A small class-conditioned image diffusion model, trained from scratch.
Model: 29.5M parameters, 32-pixel images, arch dit, norm layernorm, activation silu, moe soft, patch size [4, 4], layers 10, width 256.
Training: 5600 steps, batches of 384.
Data: trained on telescope images of galaxies (Galaxy Zoo DECaLS), 48.7 epochs.
Rows from block 3 of a small class-conditioned image diffusion model, named by matrix and row number. Rows with one number within an expert belong to one neuron, the router's apart. Each number is 128 + 32 x the weight over its row's rms, rounded and kept within 0 to 255. All counts start at 0. Numbers have three digits each.
After each expert's rows are labels from the 100 images, of 14848 (inputs lightly noised), where the router gives the expert most weight on average: "top examples" is what is common among them. Only what is clearly more common there than usual is listed. The data: telescope images of galaxies (Galaxy Zoo DECaLS). In brackets: how many of the 100.
# router: slot weights (model.blocks.3.mlp.router.weight, 128x256, trained with AdamW), inputs 86-171
# up: expert up (model.blocks.3.mlp.up, 64x128x256), inputs 86-171
# down: expert down (model.blocks.3.mlp.down, 64x256x128, transposed), outputs 86-171

# expert 4
router.8:121095085176206071168076174135140173150137101153163182089185185168158105157148156137147101135130096201133132118127117158110159063127120084168120156092137127091138105148140165088138180181148140107112154103118099123084106109085060112131087134086166129137150123
router.9:083125073178145116161055116157164152124105088117160167077149186177155119137145164125162103122142149185132143125116132118116137071140096086167141144107120102120138093143113164103125188171126169124147171106093087113134120162107088126129079122091147120141133140
up.0:143104156097166175164136154139116169121188123161099142109148107081109083078100167199151138133189136135134112103123079141165181069157149122070147138185124176141130177102155158129128089124152174159126125178221123090107172141121136136130130189094091115095141146
down.0:058121079128174137067158115179115122164124113177168133109133171115166117188145166120120178145159188094070113137140130141132172154141075088131141128062160101120153146106146172125100122144125144149130103109104111080142137171159138121103123116122124124084104168
up.1:136103080074226121086118161134177112156143108132088127102155148087132102143139090175063132115110157169140141128132066135178121109115130126064158116125126092138171176119146136148153072171162113142130095110195119133152111132156114110145081205031135116142155103
down.1:046127145132174147139135074078165102129134140107082083152146090103119142131127143084197125177152128097173153064111118149121122224156149147134169081161132108134118101114112103111127168081085147093131158183146186118087165146118183156096070177114114153099169105
up.2:144111112100069111142111163102136092146122164124147139081116086074135102175139109153098150144156116087193080130118099082108167165110113100142153160108121128122173110129134114143083136083141162128139132126139084143187096123138184103152126156134113117108114117
down.2:135128145070152146129138163105132107170107162177119117153092143099152116079081122081095080131128100129074130163128156124134112173135157076132086106157135100126102186145081143124139100159084137156073114101132127097139128113191101104129136123130118132138123151
up.3:125159175123185080136108196110128164051156057133159137149123127147102152127165161090220112151114118139093117102131167115090150162085130135133153135199160142235159147146141144092106147158147064162118114144148123169103125148134095126097141130094133106189139115
down.3:132162179143156115126094161117103114108161165162144106117082149086104146044106125184133131070161150199057089116167108081094155166160180149124116105119150093064099105121104141096150117162119112181099097129097167105146104171137134115133115109140061119109161209
up.4:176126147173116164142107105130177196104100206110167120093131111143109126090174151133193144112123118141183183148162117099110181144097123115145146106173122119102120140106102092149139097111085040124139155117143031122113068117156111102152145119088190124109047180
down.4:097164083138149081124170093096153170142098091139138138091151141160114138093135127139081100183181098137088183166125143138124100085118111107121136075230093116142058158067093127136116173166136160162088146126095154113162162103114140123153135146178165101135137148
up.5:121170145098148114151085173064071081112109115110158109147130071152144137042125140152117165083065116159142169163112100196069106129150156139167116162119103112159153115090133098204114092143143113125117140122067135069118168105152071158106071090107112163072106118
down.5:130093118115164158095183117134107121116066109115153073157176156165145077100150064157119151151111120115075099135137116090116145156149152033122110156070071106120111143136075153138166176081143129127133141201135118106146024114146082136093105158144103111203062118
up.6:125150112137120138132137138184135080125150152155166072111122083122134124075098103119171153087150136111143102086105108124117120152063141147179134118112108112118032121101143145154119134161155187090081145177131168150060203115090154128156181185094164140108153149
down.6:202118180141158149132108107152137139123165106157150119105142142145122089143113169125107147183127109093191085121127133116175078119105122087196116202200141141138168188083103140168133055117138055157176122112095166112148174073142165050196109152138141156121132170
up.7:101142189129145097091183160133133167183104110145062171120116164082099146112194131079167097066161161184123116106095122107148077175155116105147155113116151105172195092164143109157086110098144116167145143143170108159121124087154136142130145153174092076092138140
down.7:123204110134086122089069112135145140125093116125108083157167129118064179096124151094170163130155184149120146094170116128157096093114210118157137105081088110154108144150122112102111147164130149115088136095139141103166097156129126093107126147107111058142163112
top examples: edge-on disk: yes (49); roundness: cigar-shaped (40)

# expert 37
router.74:193148167085101172123164106112123144126149151099080118145163082095097102117116093099081115125160175050106120141144131100141093166138156166093123135151139120180088130057135107139120107039146101149121110157139179113138138098143203092108180161154098147129143137
router.75:179117139080087160095172162107134135104159180133107114161139064110093106141105124104079106109164163063118121159150133105151097187115135154086134144172123105190114109084144086156123084069143091138104127167105194135107146123139197124143193189150085140146162122
up.0:186113116199176122128186108180119153056117154120111146107132191149116053123156152177136128116103142047117170113099123161153089102122152153120162122140114108164097150101118091138147173169056148083149097117170137146056161070142122120122135115125178102118088166
down.0:149106170141098117131123114103039178139160152116140182092110120173127103141134146145103065144089118154118109153081102171106100117108125146103095137116127129127141123178129255145138160077154199137168127091087102077112130139124135178123174133144156102071070118
up.1:163114099122112119125044056160118144178172111119093175107185132160138116124109104153151160132058164143162168146131157126100093129107123133082120185111142146102137123104124084087122103101095172084126092091139126093108186137107097149073107179147106142113128138
down.1:111087188016218126045192185067111142147124135146140068131175142143105127099099111074130086150175163108145090121180087129116119157117096102149108140130138091146096147128121142130149120178122141147147119183162066107117121113090095141098182151158145130147139179
up.2:068165115123119096112183109069137135152133178119177059143083113114127155158156112116213063104116095191116176129151143090098090168130105097126179108155111145189106107092127103188112090144117089123135083080117121157220131146143161096097108110145100163112148079
down.2:171224094136094181082069080211155159108141199168063158150105117153130136120120096114098123140068099116124063111148093163182148109082130124185124181086138138128129158072120130127101125093099154148151136112144138167056199155109107080176123138067107119159077122
up.3:144101158143188148168143110155126157146104107095131170155093191190172140088130144085147142091108105132125058149129092128111070102075145156143150176136146097100084160131111205128105149081110239161143160129105122146052075174116130136126131106112185147109126188
down.3:147125178184161126121150137098148181173119156107118097112129157158110069140079152129147096158109146108127166165116083166104119117154120106122157110133126110163121179154156112155091160147093153116119116095107167107085131113127140097094140048219157127141099155
up.4:075107155113181122126150206135174137166138130089097156143155126101130057107147122169126119102124040099086139135129157147160156112136110131129141084138125142083068148104081081107145098056105108145137093103131129146058118108136141150128228113094160131118125079
down.4:171088176130182130091083102104161112136159148120134130141083150121202107138102145137158132078140113134115086105116132115138141087088163156154153100160139113144145160111150165084084174116111114074068141157076097084209125144090219052198175147157064112062093088
up.5:101173209174109114104133153192078149084118082100122085121118124127128160110126119112135129179057159128130179158151119099135109110099113117170135131146116109036149165123116147156120104132124103131145096178068118149160058156081110134103114110115138131105206100
down.5:152162110113123145149062112110126117103140121149097115070116128119093071154153180074068140084150155072148135114170109162083179127071118113189089099142117138169098110107076136132144117086132090125071090134170154155133125121112178096080039184096151104159190126
up.6:087103122119132109136100151184115122138152091118090131053144152102143158075159150068094097123106105178111066168194115145099164090129099111166172127112056100024112104137138096146177114183159109168121171134099125077149129122165048127082122132130144128095151132
down.6:146142160106139154115203086103161114164109138204178130090132125092131111167139162153119096156173137109112168090175150158120104121129136129106186101136120175160150114129131132079128058108110104165128095171140085135119058073121120166130095196190146124125109119
up.7:124127141083130054139185162124146156132079187159118097127125122139116120160125091087115103106039119182192124122156144137096130094189143134198141119096163094133115127111106130134136092203133138130154126114158148110141127139128124129099174181114101114140139129
down.7:062151101112153106146105106129169193158096156082168121092138116151119098134098122161111164119117128082100184196117183109159207181104142132156078177112100174142143151101076130130162106155133099105045163102103083138111136151163138091087145128172110169105143100
top examples: shape: star or artifact (33)

# expert 47
router.94:129170046159137091122105106146090142175070116128116107076072123089112115149093113108150141168113077147151069079086185134114157129148145106151080079103095156096139137177092134079051140127134155170163130133182140134157095056164141141100126132097130149093097104
router.95:122167064122132102140110134130093149161097100142093101058068088074086150139114116116170153162135054133166108089082176144117153129187161143160096114118115142104145121168108112117072143166147130151154140145171153117176082072189154127106125114078089140091128114
up.0:095103060123151143079118136103082065168105133126141146109174140090115131219164094130184141088132154154135125127094080078154139136147149129110100143114113102148240121177135106137149055162097126137139128097093151108076127137151116128069083067142132139107132147
down.0:166090152160108140164094097127054102168129110132150170101161108148152142149081104085040065074193128121142160096110134106110159170096142163146097112139138123068108069132189165117125141111139158120112182096103076138152130190119065068060154108122087127090216112
up.1:174099040139127092170170142056123111096131073089154145110142090121128119158178037179201146119163086165099115106183160126126094105093100123156143122051147159116111123128077144149123086147115147174121165122162073131125112146137116076128139117190126098091115101
down.1:110088132107139197163090102062088090155179069115142080084095090146141181183171111113112148091154091175155177133093140124146157115149155115046164121093097075077133132181157116181162082111095077151131134142090098088143106111104096138133135121108098108130139093
up.2:119171062173110149123133166140142096143106130179113095132095106110119163158134091135136100116102127140183099103136106119144096082090113136144113161166124107147140122165143134148120067086150178136125141137083195130135182085134111131091151127075112115196096144
down.2:130160122158138121161094059108170099090096108120163139137182082102130081109099160089064062149126147093110191141113115133114163108134115087117154154139098153074159105091134149100104149067106148109089105140131116086120158116117080146126211140164092121106112099
up.3:134139140149131084158160129130149141107094155184129152099131134075111123111186152140106138105135099103174095119125120170166115089124093172194064167118121110089095135126105130129073123125157255119144150105172136086126146132106095120137189153074095075190149093
down.3:071171097123166128105116103199133126159122106102117070112096164120128137115121086098202113180128174148097083171117087104156155135130115136168056103114088125194185130160129133074025125127089193149135177114142075094188156110144123084103127173150145108167157106
up.4:122178145144135142169138163081189153104132136140128112064146162128144118125137105156094082074145149140152098132116144098124160081102182107181164118110140176066179099118137115148113175123092084141135126110097142181132185160094152128097077161145130114083140118
down.4:123142126083087147175160081091136129113130112114111114039129128174103091120135153092121145107107144078140163133168101154150144132085119126138090155093140162156089143191081090094150102078104138125099101083096164054079139177124093128130154137058165182147072105
up.5:079169159093125116129167105150093131096136134122032144128175142119089132100100082073102151198147109100157127073190115105068127109115134142108119143107131142161082116185151123112151133154119125063150135151134140112120150143136125135099157112128094100155193183
down.5:152113197072118111137084123078064093125175130144199131143131125106164157128100124115130133124132093129096151178136217146123120155146095144156086171136097133170146086119139132153129162166094098130059131143142141162138092125174126130203191113135133112102190140
up.6:119141113116066113165146126113096111126160084137194059111056141122109120117171100184100108153111097033137081176167096140138152077126108068067148104192123150170187142054124141140107102157154149107164136166166162151187143163173156098109123125138121156146101124
down.6:089149175107062152120093107150182092154129109106126133130111166124128110121125136126131149122150093151134197110097141125148170120167112088105100069117159112163130102132085089156069173100129129142093092098120098152083065150119059108059150139105093131111078101
up.7:102101113136097116123118108163102137183146167061145093155151105091130144177148079131076140184169093104148146153069010138148068099145164073181154165080113163122124130159141192140101060113088169107153128123107126113191181118108073129153098161139098125055064153
down.7:149120207092066147110144120087094137104139149124124135107142135056118144102140134137139164124184152144143128119119141106081114120154114134141074105129114143077138135144170062072087138128103133112150143113149126139111119121117169120169094106120097084081157201
top examples: shape: featured or disk (63)

# expert 12
router.24:054134109107145114157089128132129155149150106192074150136138150121159154094127119124152127076072071196100142163136131140105175112084073078171079135091063096101169097134150140091182113164180143134103177089110119110146112191117119186100101085137080172113116132
router.25:098149110134153123165091138130161174122132105175050140120134146140168133078145127119163133092073060199100128166131118155096132099058074091148078128074092095088178100137146159096186137144177141132126193125085144108123105223139126180089080095107142141134091156
up.0:101126120117099149155164176093108130164131148055137082140135111157129117096058123102146137103136145113149168163164079103095182136126135133076093127107137139156071131163139141141131137129121206121104176155097147104141101128123174123142177047124100112189150095
down.0:111065168076122162089147132109123094088127176161132182136149179129164196151162127089115130157157113153141120142105166148148137098174138131124118121117102095140079108169136125130143170137162151034123141114117099130155109138100157119107204097174147101138139128
up.1:128109131164113167125126159111131112121121193120120127128136116136109156128097154164157101115096101100099077132152134101079094121063134099189134118136102127138071099141126116159159112092133192090117202097149171148094150125088087103186091144124155166162085139
down.1:123170059136102121121149150111170134165170096072119157122173106115111149157064130140130154173100088080159134128136173087146128156123096105111163072131112150171155122144133121123153129136114148205179184163055101127121150146182145146138122139084088118091097119
up.2:121087165113144152162205177098093132101155082154109159083119119166161169081179154081207159156011067148146160166177128155142188131120087142144128159162159116140112108144177141118112134141118103077110084094199158145075075132129150158119127107140126138133082118
down.2:098060163162184086172162070122108150136105149130149103071092162129146090131065089112157069169093111111120139129097134104091125110116120155157190147169137167078085136120106141096129121170141117066121163118091131123169080073154134128081158116140122138126134125
up.3:202172107128164129089116148143087165162110134135066153095175106113137110196101141149100092158135104168140102156045093136039157115143145108130099107124098161178121162176143166174162078085166182089146144137163157105195120242085118144102116195157105105136087098
down.3:098180096135188179100136151160127184133068136127118191154167113142111139102149160130134154159102176134113078104155151196130130124149183100105042128115164101118043082110216096145152098155127091153120095084163112085099166136144138179123124109119137152145129112
up.4:139108061093116038142199175099173137102107165161113080144114182134124090174159095087140136138085130123107105096132067105129194095127130108073140170121108125138179147122128096144109113178109098133136161134146128114182137130143072131153113185134078126096164173
down.4:106105075143103187090131163101125103100151158176141137170186131113157104115098153139219124126127129142121089106157133149185152131124159093136134144112104124125157133153123160086150099169135105160109107138067147126111125092125170189147135162072156123100163171
up.5:198193147054135116112133086143114093103111171113136144138134148119116143150128125124186099112091133093147121150165157093153111107112070083158166093169116146134138113137108078193113136156090104068119137082157113136145154117110112112114095114133156135068065178
down.5:100166117109172128154096144103096149118089156139100152098161059133117135044125116116142129121119160178128147114114098096085107116124167154112141078139192173109171086163137152146138129114167109134137136131106151153121082149100095164114185121143126073093145134
up.6:170115154145189092162067222150060106129093098142140167113186122154139116140121184168176138127057101076161148129116102155096128101112076106215120094130120142137118102176158160123123151185121112123170132167176140125159114199099087142134128096138133162092161131
down.6:113150129159210206131117055134086203164118149164100112107147112149130081078097124099156164158195139178029131128099115076130072123094160147144166116146102148161122160106121157125157080104115152178150143077108069094156191107164106131132153160130184133162137120
up.7:092149058186080074087102119131118150157140103179049128123121080125130117121174112101142161127198133131117153125106145163096133125097102105155128121114179104134133183158131145147116142168075143103095165076146144141118170121122084146168201066149104151129071140
down.7:089172105192101129105159123084161091113181081156164089145128120165192130144139148179075105123179196134168141106158128124156144138180114114126075146132091092209162152123200122153125142200166190166155156166059158134160054125154181108144160101080168178118165143
top examples: roundness: round (53)

# expert 36
router.72:113126075140136084142100116128125160141156147061139147114202227094123112132166132166150089118121194131132152187123146165103097104072150138148180162084115076179100104107198154084168150149131096091152111151178114118118140181133128025095095092093090120101136139
router.73:073124106177116117171102091094144168158151102067131136094182170127076077113133114197146150131123202129149141146116136175090111062112150155172174136097125125138145116094176177117161155134130159105156157139160111107152111169098099066126101077100137110100122099
up.0:133117094111049141166115089143176169120082151185199154120111121145105118178143138110166142182140158159081158097171167158108130171163138081163075145128194104176126149071106121139124123151113123095116074132081148124134142106144105153122099114191104104126133155
down.0:154141151140094117173125108070143102092075097167151145113128162151154142187134145066183140148095145158097130083117174168164076075132120106163115124095134103120092119137101139187130132123168065153108082131113145199152129151131137096142190140126130153076123127
up.1:112130181175120163128084111184074098136124195167137184122104158118156155126112109134112130116080151164155120153158161149106071142133145146152123172142113078175096171135143144093153157119095156116137151149088090101139104110174098121134098118132045156007096178
down.1:142151118136098136129146087068097131178081125136177122195091141111176153159184148144151157155187122152091053118080085106127016088177100146163149161124072116104198114127066099147110149140070131132136123153145060129115107126110191148162117087131119151168112104
up.2:086123086123070158142143185145091136186087124148186145096141076112113133126124163158144156185102134058097082109076033104120136170130130113066164129098160130142182130134134107137079053134119070135135143105043126131095175133138186118168103130121133125128138153
down.2:077112192103156102128134103143137139212126123152184141176144143091150128098133114098146166144105151128144160171115210133151139135138111095157144162096100152105141139116165134130166138103152128140093109147114090122163081095126113078162151133102192123109094133
up.3:084107141159149057124081125185163089121108101131158156113117141204124073115188089143082154153133156127125172154142117141196028143160159107060136153123127136105100079099166147134142105134100182141085093118112115085091108086151131099185114141139106113143143128
down.3:216164162145135117140114094072078242178170085172178126143174129118122071134116112145058206169135118077176120087093095119108119187128141114128088094112110112136135178141099076123115154152139085111107092130136136145142041177110134124111179201129151124127103170
up.4:150167068112159091108150166153069170127102149102181137079072146091092088104089062127083121131145173124160136159114095120088032159133160109180130136124121109046091103099095086083113065151162073118115138063123160163100134097126174110149174176157138137150137094
down.4:188152121069163081162115080071125182116140101091143136087144115144130121180106089070130087083064174087137184116116125110138088164153120126132155129148089146196134112159115085186157102141152054178125046158124126107126095088173091150102152150064143084094129149
up.5:106166145106069164175108112136124154115151134148191146134117094055104152114159151135147132082180125154171144129137093118096131151147142170151093119133178085122173152107126124124111157155111094104098169078073098167110126147204171144195156080090143102157132141
down.5:135144123095133141145138199151110181138098189128066104131136107165103156118072165086145090058098156098132108087159171056109102115103112134126148127140136114112135068094064086123109153128127148102120119121118133123147065146166116169156167088088148127089147168
up.6:161121135155146159124178092140115098162131044143093073183133145144155126187072090145121138119087123105153117108105111155112112129158106154132075105093147127133142139134132135152103172155165073175135155167082138118138126105130152190078101160100147124124131193
down.6:056126105144121137209148076182113033063134158107107137101121117126151105070138138161180121164106113150141155166132155097120135130097081140168087121128123135121175181133149152155127070122104147173132096106118144111091207092142138084119085115178126152139117140
up.7:172128051147152192162130188137170144125144140112120110059151131111171148186146134194094148136138144120191102132181097113109116059182132103120125129166089163121145137135092121054100125121146111112151186153147044123106149142093173078142147026077122141112164136
down.7:123132170084095080106123108098116133110125084180098094076117144122128135117158116081111140110088109090141096190125155127106103157147100115133128094131116148113182116098135161148159155147099049121040148152086132109141121119194050106123098062171143135168178173
top examples: spiral arms: yes (42)

# expert 51
router.102:080123078123164081178084159115123165157122074151081158132151145148168151089138128164171118123094056195087124143125168163089164094109101065141083100084098142099158109176137161127138127187177149182121162123136112122149124174108088164108095086117097150124114079
router.103:098125151109199097166066188078160155147118083144059193135151098160107127105118125165169094171082062158091132152148146137084146080121076089104105115118076141066172103183156170127135126177172132178101179086110141108136090168071174161101114086127091191171167112
up.0:168155128151160146165088102113088111182132129119198166126111136124139148160145156192126115119126126183066071118063199139107127130150080113114115130123148153178182139087127169126171153133091094119103161127124122158075117107090124113135171144173135138084174070
down.0:160114124112120144177120171125111140187166106130079059133137135134102150106111107185131124088110154173165160097142084111127234123140128115157137150108146113115095097139138158110155111081138135144162146120125112129095109208111121118142108117110143132130095112
up.1:173163095119146136183145140083179111072105106131157177127144148094122135127091177152090146140137133171148164159112159124143164097164104129120165075134160142240145159111144143137134103163133119132112176142131150114175137091105147141108038113125133111057142161
down.1:117220162119128099109199155151068148102029152121118104141096134020174085093137110136151156178074110101095102123105126141139141111171089087180141086100085151066079146119091121103164117128104125110139164148058136109089106113115148176129097129151105182165096171
up.2:120166158174166156090144148162105144102102139136131113130106119175106111150150141165136133101127125120168126152111146129124185091169126129174169175157163086118098138088077118123120131130095144171104119073127106129150099124101243121158158126085149145157155206
down.2:143182109107108189106114065185107118107130115151141159175162096092110090163118142111191121113137110077124099124118101106187109202155138165144092126115149114130126129155135110104124117157150150168147043159107083117102136138075063170158123149119155194072179148
up.3:096152132144130154119105103115113119144159106150157132082095075116159126164114121153143112155173081226082125120074143118156049154192139118181118126164133154121131127118114107070102129220160038141135148087132149126196185117148122078181187078120119132103137109
down.3:187069106126078126163175119163150129109165149152119172135093111173161182105098168154155123118127152115140196153088090132178078155119150093146126107140122098206140055137151098155116088098161125181123174165092110096126138150157120146155106072116105116116137054
up.4:204019057198109141102104101156133115129097190124133081088121089137137157224077129136096124100146138080139151130106077145131148134096130101083139182125112148120139131120120154103063151120080164154168114135119156126174136131132120092113169167134147156072137152
down.4:053038095118148156140111114195177117171163073118126118150133125162127125114106205124081083109129095135070098066126096159105109074128124108136135145149099163076038151116150167130037101124145189132145146105144095098165199094135145150105189159150145175203141070
up.5:135133079093055143130129122106060167127113139167148139118117092142110179169100150102170171144138119076163112091145091115119106119174074132121141176103100155119188118167119107128128052134198065212119182137130147128120147103152149158108161186169084120091151203
down.5:125147150112084152194131082150124117153207101158129115130149126182147117183112112097124126124144148109105153195141095199128108110131157108096166128122183113143090125126092102111113162138140074220135101107055135152120126123157116143133200193129114144115175184
up.6:091079086096052113114130137155084154146100140121168105080122092153139141130099148151092090174168134135179113132093097082119114134178117136135141181107133179180098103113118126132108105058117153129193152122126093110151194119111105132133143086153105117091131102
down.6:153156123102146117121108159084141153204130136098136127129108153126081153163136108161124155153106114066076158097102154132159062152119106111134115125117132147155131154165136114117152125147119116105160129162102063110134099123127104155125114160147092106051125105
up.7:150131215111112102146141167118131134140129033111102222144086159155148140150132098127067152106145145091090121151063038141112120135108114153150140123156168135127069140068158128186154066154171166170110117140111174118172086147130130110139080152088103089057129132
down.7:140150052162064147179106103191126076133099099136129147158090097151102155167096148085211110159154124134125162076121130149144132134175126116092118176104163188180097090129162113094151103149112105105149103121065163101100176160082152075115107137143143117144101115
top examples: edge-on disk: yes (37)

# expert 18
router.36:078107073176133105183076153095133168119165097147153131133160157158140173137124140119115092151122121161101157157119114158108151129076095107191149135120075125103148083154171153072162143169141110098120194098123081068131107153105076202107077099133129144123110151
router.37:102096112156154129153087181126112150120129100149193138159141150160161173177142133124125102149112122187083125145175123134113172117076088109159165114100098148114166079183158145111144152170172131124125170045140070100108063135119084148104056098106168169116115130
up.0:152126112145146169124121151151171128176080161124135151142099155100136138104129142166132158129113117154132098114152138119083089102133190095128132063157112116172167156118108097152119086114115116128139114164227147128255112116113114140116141165124173122040164183
down.0:123171151089149145106138092119118145148133167103101093134139092118119120071127078111058102144117142184147098079185175072080088180112111116179124120171158115086111124110147162171092190082153126070099133149122148111211157082152123174143153072068123129103170190
up.1:121170119102183164115120032132095172123187157153154103119157130111134100128131074152064156156079138152111160110160176135133051122144130121114112103102138117136166169139075106113081144128100181090119185140130131101101103116107156128132074132150097116099119164
down.1:114135122174131143144167121230122141173091124156146085100138134149170067116090157112135080122088153067083144143153101169123127123102106125122150098119097128188112148068095149142104028136136063177136112123164129193106134138087084097133080189117119100194114115
up.2:096063132141159181119136167131142072123200140108165183133134131166137126136124150109160120038109134160113117175125117156109101109125111128159117170043135092099120120173100169083132104107105161151129186153193065134133133130152163068125144132086143158084105199
down.2:141074096105123131108123092096153087170143139170130145117107148208146141149122089200133111123180166087202128139180094156149167181154168126199052154166178124173130090155173198136156159114142127156161128122084104164115157154097136120159080101164137116173125083
up.3:143182173178125108165156127077143171110132034172103130151120149113128111105138099127173140107103139156145145090255201164114110179127129120101174106150115139169158141108103099112113161175142084111174119114062128115132154097096180130106083182118118144105097120
down.3:106121129169168122140144185165186184199129150136125159132098156085120126074120160139140085138155109113094121109163065091175095131167109120124113111127166130111129171093161122141142141142146163191127102100126137065191175115113103137147112158100104159160084145
up.4:129084103113167092155133095165093131132080165115125153131130108145129127123166123157073159150084133130133164122087099117137095114171111071107152155150144120227103141169097114131090142120183172113145102200182110148214154151148121188130205105173069126236208155
down.4:133106163118104110108117141092093112069195132123141096127128098157124148116101109123201116073073130194156121105094176093127095136115113117186117041123114134058148112150164108189100100131129118075109101125133076119079124147145110136160177131143080059105122137
up.5:193221148097133200155099122124067108185133140104134178154150117107116112163116112170090157085136142187122086108133081119174143142144142075129156123106106102014177136130107160160111175143140091143110100172147087076181149124177090113095092130200133141142162121
down.5:092093103161081150124138177104141112139149154114126112094192131191114099087186090094089146095151145126173178182123126119126098134165110113096163150158121124148103166098134055083068094115136168176115118134119191153111154126101116129151239056085146081104135089
up.6:150166093105064189125172062173183160110119138100174148071169144119139129077140170186178142167138141114078222113093051151134141124074113107126151182166140137087134100123130087143137112177134101107118159112138115176143183147137120099102045140133110107164121195
down.6:065139113149105124133065139098145113132215104114117125144113130154142138126085187166090090122097088160154097144145135131118149060076095140125076145149091091160103145111115167056137073141166118102146150145115106100144156116106116110081138117123106136107125116
up.7:139162102098216096171074184042140141104132135159130120134169151075117152102108135132166129147116085195115101155122108152115139105097117100096077130113131074140230146136142131108100138148166150151117136124116128100113153168126136111120132084104148123113151085
down.7:106170136104177105156129096215061113166095158167091150074147104137134123144122064165121140114086196148107167160102142110146106098115159115102140158128155107079120105158116111140140142089130137140188175110160173107157119057061115160126075114089088126113091076
top examples: roundness: round (48)

# expert 60
router.120:101089144171124105151096141134121141136136058112164068107131161153154102178139132151116160193138146160110146131153136174131151084121186103176077174085104169116117090188131157103150194159124148151170187122197082132177171068112067138093090173159145128106119111
router.121:072130132134137075162087121122165103121096096101161141126128195082158136154125140147152109108125118168155167112125103172115154080066118098158160127087130140169077109164114159112179209166090142078132184123143110101175198079075099104122068095083163119112174135
up.0:135093226098166161115067157133108121065137135103175072106146168143178120076100166140117137115110145175146123114147185121139188138094151098184079076146095125140146079131121069110160164148089096117117120134166142091119170072131144125097149117160116168145182147
down.0:137081155096161092069172075159135163131154133140132099100168131191129112123174133160166201151089120100176069094130148171095145134135137099145087074174130091155172127079107148168133125091127193105195099147115109062059112084099159125148132125162130166107111162
up.1:145169095140103181137123148097192075116140211115158191145125106126126112103043151150111107116092155166177108132054090120118121102125163137154138181131101101133154165135136166146095047069129117111127095118071088127114111146085107146074127090118164061115068166
down.1:113231206151116120149123180147153136144113118144108125128181055141097138139121068058073183192128136130153137115151116072134152195090138143190110185123144117093122141163137140123153133096133102210163127079099124154054172113108118159128176111096119144097079136
up.2:056086101215079136151159102110173112167137154128079062153134119176111135084118036161129138150045134128149119115183143116142189090133146164118152106114153133126130139110098087124103137128086076132124080133116146136100100153161153123160084179116152130158155229
down.2:179138153126058121110123176088193148132123205087156133179103096179130123115197126130150153138102110157104112161191148139114158175174115153150111121145154115141111117148141127106102159088067166098118185131112135117110185174094098168121096116148146113148101144
up.3:158117165138120161128124094145088136102141037149135214139065145151111147123155131207146148124174178088087117092202145131133143087106145118162121115148097121200108150126133201116122073067145130119101124067083164198162108147124132107157116164124109109175151207
down.3:085075189100102151113110146098144122124091091133112142114106073127117084175113138152094139145127110214136162136160154197098118186114097102142115124145081181099178140110107057133103190169172102176109104115106104144109154093136127108094057131153097115139113149
up.4:143204028103105162126114091110180184155184168125179098123107107133150152153107144180108152117132123093124088139141053101085074129135129190146112121130108107087134171143133124158143061079138139123129162159186136109126152172121156110145192163073104162104131165
down.4:155148104075187132084109107102152127122102120146097049156166169143148112115120152128133181124123073112141165157146168121126106166115135145141120179132160134206123102116117147127153151211095139127170107167010135131122138126148131135153144162156121109093111124
up.5:099193148144148163148176089144101121170131145075095133147091125122157120099074149119201125102131173112098182130095215085127106134112099127169154091115105109079132134119097143157116184149175066126120139126201126137059148140094202120111138133133141139092136117
down.5:117127109133150215123091148118140078135103145128103142173149119147122099118132097092079099128080146169132141085148123161183124132109144091124144092134169161172129099134146119124131028115050121140126073140116138175159147084140119155144100165146142065136118127
up.6:126078116136064175149175166110177133111097126146142129096148105130149113056167083149085128111122167091096135107089100112099082105118115162177177158143164163090114144168130186135139090091132049083099138077197137124120153208129111138130068117109091114094148180
down.6:143129120158204162168040127099149103142113116189124120120101144133142069125082123066143101129135176123141130123078122156159140167114144121136123131167179106115098099141186134076091061146119109113078135140123103085123161116131120178110150183109091099090121210
up.7:076134077115146115134142156106123070086089208156123097105098139149148109105137197143104115081089119133158154150125103120100118185150116134147134166090149107149151129114161118139139108164153185078133115082136126148067105125140146115132164087159168106191167144
down.7:134162076140117124105122139162154064125190137123099102077148110130129086193114222135138127122188166112075083119058109149171103114148130090098144194135162182110116201132121125155134132122125135163097093158108161125106101126096117108169129167121159108087113153
top examples: shape: featured or disk (61)